config.toml
model = "image classifier"
dataset = "retinal OCT scans (Kermany 2017)"
activation = "silu"
fused_qkv = false
bias = "none"
drop_path = 0.1
conv_stem = false
residual_init = "none"
steps = 16000
warmup_steps = 320
Rows from block 6 of a small image classifier, named by matrix and row number. Rows with one number belong to one neuron. Each number is 50 + 10 x the weight over its row's rms, rounded and kept within 0 to 99. All counts start at 0. After the name is the row's rms in percent of the matrix's.
After each neuron's rows are labels from the 100 images, of 14976, where the neuron reaches its highest value: "patch colour" is the nearest of a few named colours to the mean colour under the peak; "responds to" is what is common among them. Only what is clearly more common there than usual is listed. The data: retinal OCT scans (Kermany 2017). In brackets: how many of the 100.
# fc1: MLP up (model.blocks.6.mlp.fc1.weight, 1024x256), inputs 0-127
# fc2: MLP down (model.blocks.6.mlp.fc2.weight, 256x1024, transposed), outputs 0-127

fc1.475 064:55 50 48 65 57 67 58 39 45 30 44 49 51 59 57 58 48 49 70 59 57 49 58 64 63 65 48 50 38 55 54 42 56 40 49 55 53 35 61 48 44 34 36 41 44 54 59 58 58 61 67 51 52 41 69 49 45 54 54 55 30 58 58 52 58 32 51 36 47 54 45 61 54 51 35 54 38 49 27 43 38 37 36 26 61 49 52 59 48 41 62 55 58 46 37 51 46 46 66 50 58 44 55 50 70 33 38 62 55 57 58 44 32 44 48 45 54 55 48 67 59 40 60 46 66 39 36 44
fc2.475 064:57 32 52 51 37 45 60 57 36 40 33 37 57 40 50 35 48 42 45 60 33 47 50 36 56 57 43 47 66 41 42 74 51 58 53 47 38 51 52 49 46 50 38 40 66 49 49 53 55 21 51 30 51 63 55 52 47 46 45 40 62 41 52 50 38 60 52 59 54 42 54 51 36 50 47 47 62 55 67 54 54 50 77 57 49 57 59 38 36 54 52 61 63 45 51 42 43 51 55 57 43 45 43 47 39 64 64 54 42 57 65 61 44 50 56 46 61 57 51 47 58 69 62 65 37 59 49 57
patch colour: grey (50)
responds to: finding: diabetic macular edema (87)

fc1.650 046:53 48 70 52 46 57 45 62 56 55 46 61 56 49 55 48 37 50 44 62 37 53 38 51 57 64 56 52 53 68 58 49 40 55 27 48 42 38 40 40 36 45 57 66 39 51 40 45 51 46 54 63 51 62 65 55 49 61 57 42 52 57 69 45 37 57 41 44 49 59 55 47 50 54 47 79 46 33 39 43 62 65 41 48 41 62 44 42 68 57 56 44 61 64 47 63 49 32 58 43 57 55 47 52 43 40 56 61 64 52 39 50 53 65 50 54 53 43 47 57 51 39 60 36 47 49 45 59
fc2.650 047:43 59 47 56 57 35 50 46 49 61 52 43 58 69 53 51 58 53 51 55 71 46 40 69 64 44 60 39 69 46 50 48 50 69 59 64 39 59 50 43 53 57 48 37 64 49 59 44 52 51 41 44 42 45 51 36 48 39 62 70 60 49 35 66 64 56 43 45 49 52 46 43 53 60 32 39 43 54 40 52 49 57 52 61 50 43 51 44 45 33 41 49 56 42 54 42 44 58 46 57 59 47 53 33 35 45 19 44 45 39 56 48 63 42 59 44 41 64 51 51 39 55 54 46 53 48 44 43
patch colour: grey (55)
responds to: finding: diabetic macular edema (55)

fc1.289 093:50 54 57 50 50 58 26 50 50 42 39 39 51 53 66 45 45 51 57 45 47 62 70 59 57 55 59 71 53 44 66 62 62 59 52 44 46 46 46 63 54 54 56 69 53 46 48 43 35 58 32 47 49 54 52 54 39 60 53 71 43 45 59 41 62 68 63 40 46 40 54 71 49 53 47 46 36 56 49 49 50 48 41 36 38 29 69 43 68 47 56 61 59 44 53 66 59 70 40 48 46 37 48 51 60 44 59 62 28 51 33 58 35 50 43 39 55 50 50 38 46 43 42 59 55 65 46 57
fc2.289 098:50 55 51 51 47 38 37 60 52 48 46 36 51 37 32 47 58 43 47 58 54 58 41 64 52 55 55 40 57 58 44 39 56 57 54 55 41 52 42 41 52 45 68 40 60 45 39 65 57 43 53 33 69 54 29 36 66 64 46 41 38 51 50 64 55 56 51 42 52 33 59 35 46 46 64 59 47 48 38 40 62 52 57 71 55 63 37 48 52 48 56 52 50 38 53 37 52 40 54 48 47 53 34 56 56 37 39 54 52 50 44 50 56 37 58 28 50 39 50 40 59 76 47 37 52 55 57 51
patch colour: white (58)
responds to: finding: drusen (25)

fc1.22 051:50 66 60 42 57 59 37 78 51 44 52 42 51 48 49 55 46 67 65 40 50 58 50 47 59 57 56 57 54 43 70 54 55 49 63 52 38 44 33 56 60 41 70 36 67 42 41 53 47 52 46 50 41 53 42 56 48 63 52 34 62 52 38 46 60 52 49 41 54 42 45 50 40 39 84 56 29 58 41 32 54 53 35 39 63 50 41 47 55 31 57 51 59 45 63 49 44 44 62 42 62 51 46 47 39 54 57 58 50 49 41 46 60 46 42 64 47 61 42 51 54 54 35 48 46 59 53 33
fc2.22 050:52 54 38 72 31 54 52 47 51 55 62 49 44 52 48 71 61 34 36 60 39 51 52 56 32 48 47 50 31 55 53 58 67 60 38 35 40 48 55 43 32 60 70 59 51 46 66 47 33 56 51 31 59 55 39 42 57 57 48 50 47 53 49 61 64 49 40 52 53 42 60 37 43 63 38 49 59 37 51 55 45 54 76 48 42 58 65 45 48 49 29 48 23 65 48 35 45 44 35 46 34 35 61 51 64 46 56 52 54 55 46 50 53 49 56 48 38 53 50 78 47 42 33 47 37 74 64 68
patch colour: white (50); grey (50)
responds to: finding: drusen (27)

fc1.569 081:44 41 38 63 56 47 48 53 48 51 45 53 66 55 46 63 57 42 36 53 60 56 51 44 35 21 56 41 54 56 48 43 50 38 56 33 64 57 58 57 50 38 60 57 55 53 46 38 55 32 59 46 46 65 59 42 43 39 66 53 52 48 37 39 50 53 45 45 44 65 63 37 49 58 54 47 45 63 39 50 66 61 40 61 48 40 41 43 55 28 52 58 61 56 49 53 51 48 66 55 64 45 43 50 47 53 41 45 52 59 55 57 45 52 46 47 58 58 39 49 42 33 52 46 52 48 52 24
fc2.569 095:70 58 53 47 51 44 49 44 60 67 49 51 41 45 52 41 62 47 62 40 47 59 48 51 39 19 27 60 53 30 71 48 42 52 49 50 52 53 40 47 45 68 45 51 55 38 38 62 43 49 46 51 46 22 57 55 54 69 49 44 50 34 60 60 55 55 62 61 58 63 43 65 37 29 57 56 54 39 75 43 46 50 48 34 52 39 42 48 55 54 49 52 31 48 54 43 60 40 49 49 35 56 67 51 44 66 53 63 53 41 64 55 52 39 52 64 41 36 51 50 53 46 68 63 44 48 54 60
patch colour: grey (53)
responds to: finding: drusen (54)

fc1.730 096:50 43 39 60 66 37 63 37 52 39 60 41 36 61 56 58 46 67 55 52 46 56 35 68 41 56 46 51 33 56 54 60 46 46 40 43 61 66 48 52 41 50 45 54 48 63 56 57 61 72 46 50 43 41 52 40 47 61 48 51 55 33 67 50 43 45 50 59 67 78 46 46 23 47 62 51 40 50 58 51 44 48 45 41 40 54 54 63 73 48 48 55 37 51 46 45 66 38 53 46 47 75 51 47 74 53 43 43 41 56 49 37 28 38 53 33 65 54 50 49 43 42 51 30 33 41 46 46
fc2.730 110:44 36 62 60 40 42 50 32 56 57 38 74 55 33 71 48 45 31 42 58 64 56 55 39 65 52 56 50 66 57 43 45 58 36 66 55 45 46 41 31 42 52 45 37 48 39 34 66 37 49 48 68 44 59 59 62 59 42 39 63 46 42 54 46 41 53 58 58 45 39 63 43 56 57 36 46 54 49 44 46 32 47 58 56 49 57 36 37 57 45 56 43 73 54 65 69 32 48 52 61 53 45 57 52 40 46 53 58 58 36 52 38 45 51 54 48 62 44 61 52 59 57 44 62 55 67 67 51
patch colour: grey (75)
responds to: finding: drusen (31)

fc1.24 091:57 53 41 61 49 58 45 38 39 48 61 32 57 54 54 56 48 47 27 42 61 37 45 39 44 54 53 38 73 52 36 48 63 49 65 48 39 50 42 36 52 52 52 44 60 42 43 41 61 46 36 55 47 44 34 42 55 44 50 52 67 53 41 43 41 70 40 32 50 68 51 48 67 52 59 58 65 50 47 50 62 45 52 40 35 50 54 74 51 46 60 56 38 41 52 45 52 51 54 51 68 39 49 70 43 64 58 54 57 50 53 27 49 32 67 63 61 54 54 63 31 42 57 38 50 64 46 49
fc2.24 091:53 41 57 60 40 43 41 29 54 38 56 50 32 39 61 46 48 38 55 68 53 55 73 48 68 37 41 63 40 47 41 43 37 40 56 39 65 28 56 62 58 71 53 63 32 59 53 54 63 48 37 39 50 54 37 65 57 39 41 43 38 66 47 54 48 57 46 59 79 46 43 48 40 50 49 45 46 36 50 36 51 53 38 61 52 39 70 44 67 51 66 48 51 52 60 77 61 51 34 50 36 46 56 37 44 51 42 52 38 53 39 50 29 50 49 33 34 53 39 44 52 48 53 62 65 47 52 64
patch colour: grey (58)
responds to: finding: diabetic macular edema (90)

fc1.515 108:29 53 36 45 54 38 61 53 45 41 59 49 58 56 47 51 56 61 47 60 54 53 49 54 66 52 56 39 58 75 59 58 61 74 41 34 59 48 55 31 52 41 52 69 48 38 38 55 30 43 41 65 39 46 45 45 43 50 44 52 52 56 47 45 56 40 76 58 52 52 47 62 32 66 46 48 36 56 58 43 51 27 53 35 51 44 58 44 46 62 48 35 49 27 60 35 41 74 74 48 44 28 65 40 44 41 48 44 46 51 51 57 55 52 61 40 58 53 39 58 55 53 67 38 36 66 52 57
fc2.515 114:55 40 69 64 55 57 50 52 53 76 63 57 65 57 48 49 58 33 58 36 65 39 48 41 51 59 65 54 46 57 44 58 58 34 39 44 61 56 67 64 36 59 50 58 54 34 47 30 57 55 60 52 60 54 59 49 44 56 59 47 63 48 44 32 50 52 56 44 46 41 45 53 44 38 30 63 48 47 61 68 53 54 51 42 42 53 38 42 55 50 67 43 48 52 42 50 62 34 49 59 52 55 53 38 33 55 64 47 37 55 68 59 57 49 50 59 39 39 48 51 58 44 43 65 39 46 52 42
patch colour: grey (83)
responds to: finding: choroidal neovascularization (83)