Weights of a small image classifier: activation silu, held-out accuracy 80%.
Rows from block 4 of a small image classifier, named by matrix and row number. Rows with one number belong to one neuron. Each number is 500 + 40 x the weight over its row's rms, rounded and kept within 0 to 999. All counts start at 0. Numbers have three digits each.
After each neuron's rows are labels from the 100 images, of 14976, where the neuron reaches its highest value: "responds to" is what is common among them; "colour at peak" is the nearest of a few named colours to the mean colour under the peak. Only what is clearly more common there than usual is listed. The data: retinal OCT scans (Kermany 2017). In brackets: how many of the 100.
# fc1: MLP up (model.blocks.4.mlp.fc1.weight, 1024x256), inputs 86-171
# fc2: MLP down (model.blocks.4.mlp.fc2.weight, 256x1024, transposed), outputs 86-171

fc1.491:541504460492521513468492481533479539445460542501505554516493523525541544449541443535413512535462447428530381602443535478478521537527438471534560480494501489568525465439532488523458525525533497500483554481436448517445495520507460468510510498493449494514493429
fc2.491:468554475459457520533479445461531539435467523503492531515464485499420468510425445495518532556528475555455514507595477575558468529465519517558501522453456549467380563565502504424533555482467484469486464405520494440468579450550504546516469505499502530586473537
responds to: finding: diabetic macular edema (36)
colour at peak: grey (62)

fc1.684:417541497553563497508486525529464516510495538505495497489545560466533542503498513494411522479538456503595485458521537477475542534521523531543527489477486467469512525527543456472554442450455580521463505538537501504521523472533514424483545504516564550431467569
fc2.684:519478429518467443513499510479534444536492556522501552490495451437541584517425472502535438542512484521503485529359478522504576473463448526492544542515574488466514480445457479461521474525563489531479508413546535522492557477567471493528493443464455443535541441
responds to: finding: choroidal neovascularization (62)
colour at peak: grey (50)

fc1.202:542556471480549503546472564462456523570603448474514470483477500495470515438530520501486493523490502471553433528553495452539520510458503468520471536508448513573470438551529549503506483544579515527467532482438543532430431477506487500579472463503453502528529515
fc2.202:473517534539521503517499469502451528519573484561534518511571520465513467530464547563525518452492472494552488520503466531486500403499558557540459455489513465524464429503521507533583474586442493454500574477505521567478567404458436535511590491479527414401541511
responds to: finding: choroidal neovascularization (96)
colour at peak: grey (72)

fc1.623:497485601480540468510544491520449535436532565519457472477525505503492543508491543530482388529511450571463487515542423491578491472522457512546500513477522526443538459528560488488485598526436557425499422474506519509456510502530414516539496526471518488488499532
fc2.623:393524485503478513416514481490544453528596499505482521455468538531504514464482513475510512469492535440509525431444529485518511500450533511422464540532507479512571497526578485524428455546427522470511473495528526498488537435495541510471500467524500549429467477
responds to: finding: choroidal neovascularization (77)
colour at peak: grey (73)

fc1.14:575512435509449472475506460470481502510516523546501494473515472568507477529563508487514511492454490480536517514451481542551470538473497518482431471465539479458502471494473561604428459531533446532528573531448453544463554467542509480458522449459516437483471511
fc2.14:515452462500548539506491561542520529492518518458428527478509447460515419482439487429476441490450492442488566486531502476552488474574514570525508464574491532455415463435482503551559506516445445510488518442490525505536553460531446505517519568521496498567539513
responds to: finding: choroidal neovascularization (88)
colour at peak: grey (82)

fc1.217:479557480559516554480443491465526513555411441514453463476491603525518515512483455522423502509465519574506560533572512509418545475486524530498531551455433498455518541496516542465550508602493504506509501559562556547446422500495540497523462552454507495476495501
fc2.217:500527481465458421461465469469528466447606534465486468527452464534493596501480514498509473504457492529519420534479571475440521487484613429556535518491566487465514430468478522470456514471459530527496463514479518429498582468498514504487479523474467497506507488
responds to: finding: choroidal neovascularization (88)
colour at peak: grey (82)

fc1.608:470406526413475536419486479506570472522456453511555507532463509494569508522436506500462467460550503511484527572450475486526501463497513438464511466526482523493468462462468492497456446541493512468454489529471536533478454481551602558523548495535534533516596513
fc2.608:442559576447580553437471496427453541522523484439525547489540458512476517500529494517496498550456438445442545478575456546436452466507574524525528449513463444463513452575578547542513594574450584559476530567496533479470499494522504515495429550511535453458502483
responds to: finding: choroidal neovascularization (61)
colour at peak: grey (89)

fc1.644:548490466410473478511525527530554492452541404520470488527540512518459544552440543526459500556422527494503537429548475513505482501470448491430482537458512538546410541529495451458491503494460500565506520463445447501521512511422486541524498464591513538429461544
fc2.644:437461453518564443501438459450461548480498509517553477444545462517479459523539489531532557553512520505457568506537455511466531435469511548494453447490509520495489468401533536515515443532497530441480506565556439470476466467532571524483509477482507502499524444
responds to: finding: diabetic macular edema (46)
colour at peak: grey (72)

fc1.495:499535502494440583518485520573527489556570393518471469501534484448531557437438504444506511456466499556555537539549464520484507473533460463484501474476555512475500417580431532432491507493456619504559534497488482503419489568537523520495536459514494514496485431
fc2.495:539468455470522492507457611428499496556478510545437507600497540563479487540517518457532412483448547468498509485440523524533552444472505429470534598472465546515538469474466497497418489544519576548497516520500478568550494487414503542478490474461517481538556562
responds to: finding: diabetic macular edema (67)
colour at peak: grey (54)

fc1.540:514506472431522494549443561460497491499513512521472547595530471405495538478493504557478498480495484477498445542494466523419513473525429562541552495551528558448570449499478524502515461602504469474504481537481463491463558483504408461496507477542454546384481511
fc2.540:475454506517510471535521533613542482436524508531545504450503533446515493546579581435553552496499467525458515497531496521455483532565541506522514495502540459508502503511500479409494478469488494535511508457516474484511468559553515416530491529435532462518521531
responds to: finding: diabetic macular edema (82)
colour at peak: grey (55)

fc1.677:458570553532477514479506511515531536416537522523500482461452483438488509464558529523419494583503558572535486387475471448518528524493487524491385463574464504571516425426526542565544532453491514555570480419524473547412489503482519510533527473503471546488587509
fc2.677:469485461522526492511531467545497448476416534488476483500504496508477524501496488447476543499546466425538552557501579505532523504481425566515479528504481460548507497523517525388530545518503499462435517537465488481511496565538520471508469499581497505491504468
responds to: finding: diabetic macular edema (70)
colour at peak: grey (80)

fc1.346:496495490554445590516595501505497521458468556556466518510536519501523499492552496532488500558509527532497493509475544398514507486504439549554449526508472517468466493538447590556549451540509520431580488570509523510441506487504470484506422457518428541466507509
fc2.346:515447457464499515578474479474527441510444524541535497470436441492494460506504413515521514507526465445458547456496502559416475532498553474519505487501552538591500486504519522504564490503561436527481489410566478501553510459531400492445459529531526583553487546
responds to: finding: normal (87)
colour at peak: grey (68)

fc1.152:504521504511544487514504487407454507489453470550502503515479626503409500493443484440495479534522492525528472437537469519567485484539535576620489459476518469556581459522544490469486512540441523456525461564480513492502509580453484538486526497494506539458436591
fc2.152:539451495442488429556550554492511523510516535407553495504482525433431518482436448495489473504462509455495451512450558534441542539495565507508524514503569523506448495474510589440479476460478450445534465497481496541500459458551515426508450490519406469368566483
responds to: finding: diabetic macular edema (49)
colour at peak: grey (65)

fc1.75:486472495516466444435463592510447531523546496521490466530550522497485575500529594463499510533546470533472499507509494535476473469523528524540506498497493487467508469530492483501471508559491502444506508550526446492492500502532524436509517509497523509413513550
fc2.75:516363500450537562505475526465545492525479540511471518561493536471494465511498521451483426484515472559499437484501476441460472496431476452428530527537492474496498510467541509456484493467504423549537608528475455502494498490514513476463478421472529426490515443
responds to: finding: diabetic macular edema (28)
colour at peak: grey (71)

fc1.375:465441580530537542466504474475502453460541537476443437476499556472479548578499490466508415516476447444474504545494475431511498499440502548516487491537523497550560506569455464500546494434472525568459494525485509498458496494541452527554405476442526558479495512
fc2.375:412491555531438549498499483483563448512500497590484476457527477517548454485525451499505480436488473450486550481462500482500481499520436504561407443536562493474493414485539472498527440567483475567470502522485538498518507550556461432544469552539516533548447502
responds to: finding: choroidal neovascularization (84)
colour at peak: grey (53)

fc1.354:536510548524508484501487527446524486590479511463582480567515540446448445474571551486529535483487526583428536557491478487507466597462495471578478490481581556445570504534493539467518532521602459493513539474521449573487446461454536523596470496490480514539527566
fc2.354:513495473568451438468553539463507476498624440513466529465489474497490461533450451386560503511508523498508440531474496452507543499503478550516427549460479559487536426465568454458471508495477522513503478507520435511523489487519518510497514551523461520491483458
responds to: finding: choroidal neovascularization (96)
colour at peak: grey (75)

fc1.584:454526510470491468486518562464465524503519464442468507578490509475468531501475517529456526493565464407577474476468470514494484424474490524497546503554490466514540488530539499441548508554518489455434551425552514450506520486519556475482530477484535541502513452
fc2.584:548550546414524517452442554495576457537457447448469507484489620531501501494556565502481549532382551512492411448496519520584557513501522505509445489511484541463455454477482562544503438483477529476555520519482502534456492489477480466529460483451466490572481506
responds to: finding: drusen (40)
colour at peak: grey (56)

fc1.200:521491500555523491507456455467543514521526515473504493464545506557499535498436480447432509567510444565397448553512493494529515456499478511472512448510423510457531534445535526414467518490505471568470492493510518535489474502564527547511546590480453532472504441
fc2.200:541514526479534423503484430462453483413474529463585477453519534474457490512501568486478471446481503513534534516566471511521533508532550487461441508429538508552514486535464522559505535534523496513451462537450523480409589438548513502477524519535551519479493474
responds to: finding: diabetic macular edema (69)
colour at peak: grey (72)

fc1.128:553466537571534574536475560536526519491491543527534480478446423480549492449523507540509499561563460462521499588501503487454436582515473496477464528539540456512535508499459499534596549555526549525536467484504439437513552551460510494476457490510470452515517524
fc2.128:476496525527450456534412557537481501537519450483505435487468521528505505468557490493559436469503585501468585502545463501515591440562487499478575530550506529522561464502487458535455513496493493469482570559525404538499456459482471463466489484468490527513544451
responds to: finding: diabetic macular edema (92)
colour at peak: grey (69)

fc1.603:474493527499524445494586524550490478538499394500539484466488482467481543497470466533459422480528510530564541610455494537450498493506421539474474456501600513462487411495506467480498433456447524578521478493439546488562514516524488487403524506575569507483492545
fc2.603:531423500504552487520471535538506456548531473457495473564504444572550474479509502541431574557518478475476473466502546562520563519461458547477521533449470522550510529505514494498523505493485532545442539521540493446492456469430572518471502457432509473528491494
responds to: finding: drusen (51)
colour at peak: grey (62)

fc1.18:506577456519507475534461540527494513462490500524412523513498522484554491492456525508456498505576465438462497521494568509517471521504511500517472468482455490549508501495527475478529520451512480500570554535573490527509437450483473404483454461624506485593513550
fc2.18:551464496498459487497478533500513508460480576538495567450471559534519539465484484454501494494492558574497505520481451426516487497544455503474637455557592519562431460551441513509459579471544456441536480494528524422530558428496479490533586511486506501476518517
responds to: finding: diabetic macular edema (80)
colour at peak: grey (69)

fc1.184:460469526586535476519503513470536535491530509457490493473482488413495483586581477490487451549538535471498447530476512504536490468524471514516575529494500465449544534525533492483545425465480519487481499582510493550474506423492508542466515466525439551459523449
fc2.184:453449466496546529515454521469483494524482508582530497553522509435520413416517505532490512529462467496582529548489510484503507460456478584498482468492501567479529445421539571519470535505496550546491565535484564481462502513497452467547522528490543549423562477
responds to: finding: drusen (38)
colour at peak: grey (78)

fc1.445:516456432542498570539467495512517436476487519512510450485535508493464529497442547526479501516534489492524516390450553499476532572518509451510511432466481549530491498511491499540559505529524414524499472435453535564431467479456588544542470512467417485557479544
fc2.445:457519586466477478501477427496527562518509568451555469473580473498419468497502577473488541545468481541527508475563539431458580491462449551469475540474524562514504440513470454534408441499533470578516520503550463491536484522560475500431497518493475514461513465
responds to: finding: normal (91)
colour at peak: grey (71)

fc1.261:554411545455427575486465452509514438552403543518505496476555468533541512515451496449545516491584546456468489492462468553456499509511565470528489554536466458497509547494542455461497520456501437561488528487515540526443440475526442447582482525580524409565518499
fc2.261:482580515509472442485509458540487498555508501525471419473477508475552435508457524533508461525454517538522618532486495488461497463499510565443490511516505540496610483495558553483520496456509454438444456483513530510458417454497483478488460497451514492503486508
responds to: finding: choroidal neovascularization (68)
colour at peak: grey (55)

fc1.284:551468445495480474578512446448540452572540521524512477512485439564480534492513466553506488475487489549458450459541578466505512487477507553481500470538489526442463431497503515507596460586483460488534489484511505504514514567491458549580584539509427545548472567
fc2.284:513466560521490479480479513478472578570512539493529571500479553407498510539431489416513542506532535452524464492443501482514559502525564398488513517498431499438574482525459512486510482485482493545503549497476500496471450556469485521546470537483507528476553492
responds to: finding: choroidal neovascularization (100)
colour at peak: grey (72)