From a checkpoint of a small image classifier.
Model: 12.6M parameters, 40-pixel images, activation silu.
Training: muon at rate 0.0066, 16000 steps, held-out accuracy 80%.
Rows from block 3 of a small image classifier, named by matrix and row number. Rows with one number within an expert belong to one neuron, the router's apart. Each number is 128 + 32 x the weight over its row's rms, rounded and kept within 0 to 255. All counts start at 0. Numbers have three digits each. After the name is the row's rms in percent of the matrix's.
Before each expert's rows are labels from the 100 images, of 14976, where the router gives the expert most weight on average: "strongest on" is what is common among them. Only what is clearly more common there than usual is listed. The data: retinal OCT scans (Kermany 2017). In brackets: how many of the 100.
# router: router (model.blocks.3.mlp.router.weight, 8x256, trained with AdamW), inputs 0-127
# up: expert up (model.blocks.3.mlp.up, 8x256x256), inputs 0-127
# down: expert down (model.blocks.3.mlp.down, 8x256x256, transposed), outputs 0-127

# expert 0
strongest on: finding: normal (78)
router.0 103:147176094168123098136100108100154167104123187110151023145191160106127134130132096120132137168115132142150139174159107104129150071152094119124146147133131134136073123103069098153140078184175087097142129118118088110127132162070119081112079122120071093139130101109153104123155125149109123144144100104122139170115134043137122093124172157160110098109124159124131130165164156113140086216168
up.0 076:168190211120109100106191120120136134131117149157129157124103182143112171112153144132141134110119120093093151112134112089104141107107119117159117123189138106124080142103169192105077112133144054097131088118180149148087073139112095074177092105128114112101136106132143190122128130108142146132136110121103190118093118074070127109105149106089119158170111107088150122088172079185131143128103
down.0 076:093090150110083097084086140103115126088171121127114112155145149107131073145150117199078121125108070181148159100145127124185099098191093074161160104106125078176066143127110123177184138104209090144161142108131126148141106078177108156093153145192088103123150107072102095214140080159144171171143138124156092153166124129116154132109123137134146086146111117125126177119098137088120128113115
up.1 092:155172160105099125119116167086145140159160169136124124084162134058129078134076119145072174198145157108096087203182101135111134111142140122101120178091188117129073163128124110099119110075186138132129108132155100135153211124173170126118139110112135134160114098106109162132155129132142162107140107128154148125079119127138159180160128156105139074114135192093114199154061103093100123151103
down.1 097:178119166084196108075152132169078093092164122121187133134177098100204119135185104065164125096082109135140128125107143191118207156141129103145111097104124069104171104072134117126105054114112172097117151114138146106119164098074154149128151142153163119190079118135128175082081118112097120126136132137078128137157151118098128172117157117069075152077105137168161147117136096148168087093149

# expert 3
strongest on: finding: diabetic macular edema (88)
router.3 104:120069116159128141104133139127145171223110091116130157110126085138146174110106170136114104103095124127112093090151120069147112146126119120148097127193110095132114105170132146096130176082192093132090152070107155162130142097183154106085122121098137193094135059108108109120156111137155139108092112086193098103124118130091053136132081038084137166094093132149112094101149119147117159190145
up.0 083:144125165213024130138160127171102110122157089141081089138199151104123100119113089108176082073095105086140120072135146147183132139066112126077127133117139125107146201107088157100186140176141164112121166165188085105129117195093100183155105119068115134122148165147109089153151173107125170098066148090142098082139095106137176159131142154137130160167092152093115129144135135074183131129137
down.0 080:136158114059140090072140121169129141120138095123112157140068176150112195166097115095158095179137144132156117121115127127090105115151086157087137108056157129163073152088100152089116142117183157145186123159098135098130097119162084110089129138168088088141114096118104145104084099174170093115119139146095141129150102139183099091162152129136127121163064087148114146095123141171097098087170
up.1 084:160136139158095075130134218145047111143145133175121138136199119117117148115069088171106092079098124125125092159155143110185160147092142114080137190101172140105166106104112113098140100145115091223082115073109109110122108172134103139160101119145068135128154104122152147135174153091162176158144151100128111081125154166138108171186188117124135176087123152063111104176110131160134154108107
down.1 089:125173101100190154163146086114144126131084097118135095134102170195107154146130094074125095133120170151159084134116171157101098127106102076121107101101069145121141055098139146126159130165063099131222154103081162132141126127157134110116141080173161138113171182156125122205094146144039117158091081141098116175153066141168188112086144158108091122133138111154120125122072152106118154129150

# expert 1
strongest on: finding: choroidal neovascularization (85)
router.1 100:139161149091115193075123139111090132058116114145118168144147134113130102103117112145109129057200152116109198095118126134156180148105164118094064146134167170151180138103186071158094147185103111133159143143128078114110143094091118130111138115178117102170110071134160143152166120082112093101149155126126116160141114169135130133166104152121143058174134089128152130094099119119127170093175
up.0 092:159105074090151155121163103084139165109112159093106115128168079070107113127178206173093126211136150103097091152154104127115146121101176133148121142095142094143138117147134169091101105080054126089102108141147111155149149160173099157130102147149111104110138143147116128116193170116217129156102067139178093190099129139127089117166107108158115121147118147082108101106124103181102156156111
down.0 096:109169162132113171056125113152125122161119093070124120102136146166166087109193088144134184136142112108121118079158099139155116091162137174157144143140105126080152168154145146163150133141149135137145075177086128106136204147137112153119115080134130105127173145134160132161098086064110064124176097098134071129069059119120125182063149096073135111106139137099065168125108122136159138143131
up.1 098:114108117143176121158146171131085163107135113113156121103154168112131162127080117091136124192119092144106115115133147175136160134122091119142163167148091070156133090140149123115098143156166124087076128205146093063162166134188129144120131151221119129077124072147092146139049114168043119102140123034095122112110101105124117075134153097132106131108103156109167071149112137146086138137129
down.1 105:160166102118106099138156140129211115149152172176112158137149133189143111117108147109117132103089092127159153134151126085102076110103116116123092073130085126063170168144125105124145085148140204117161107087076126159086148206146163162115130137109088146091123126146115093109143162095109153078125079126148132148080130133067134176117072167090062142104183067153122172122124156077094063189175

# expert 5
strongest on: finding: normal (83)
router.5 095:105132108072178102186147097185117057093124129105173107198154166104099105137129070153156164144134154130154153106175123179046153127123157140152099153076084120150166124114139141113102157100089160125169121163143122110103071147146051170117146131137119119114149129144122124136060212158135084126119111145088168108131154174158202132124135162142129136114146098114182123116103132144143130100127
up.0 108:059094097178130114132119083142214122148125104110098123088147210107138135123141120152129176059135138116126074132181168151066124121112164119147122088102154150150175111081140131136117122132150093109163111076161129171167070151157107117116079092132207157173123165126113146124130107196068131068140142129123121149175104128130141132133109160124134105097159101154162144144107097109082182174099
down.0 106:118152118113129095107101115123133120089107118083131101163092194088105097168128054117207102137113132089107148118147116110133075131160135036158137149203236104070104176115139096138085145118116114122115131173127139117124161153067133167162111142153136118118144136135082150183096116106101140075128146130193128135123113107172137111125064139103149154079123131142111126157196126106134077151153
up.1 117:158183105094104101126161127141088064097122139174097042093125092135139153136145101111139118132122106123141097186101133119108114142148141128078121078152123060129071115102134108074135135125137151194178120158116130168117126077151172088138173081098161065132147122122097103122122152100165118207158131163119173131167160122161121100115100031061143147135109116118102120103091160099037126087162
down.1 113:116135128151120143073144126162193136103161126124163196152109166105151135124163101137133097122186120170100146102118083159139080115132141125145187116174113150120138141129132136110112100182125122131106104115176118171044125148097117144165175154150102157075169138081127095056173152164104079076093093114150165159116117127134163107180130137180080168175126066135107127132142078085139110058136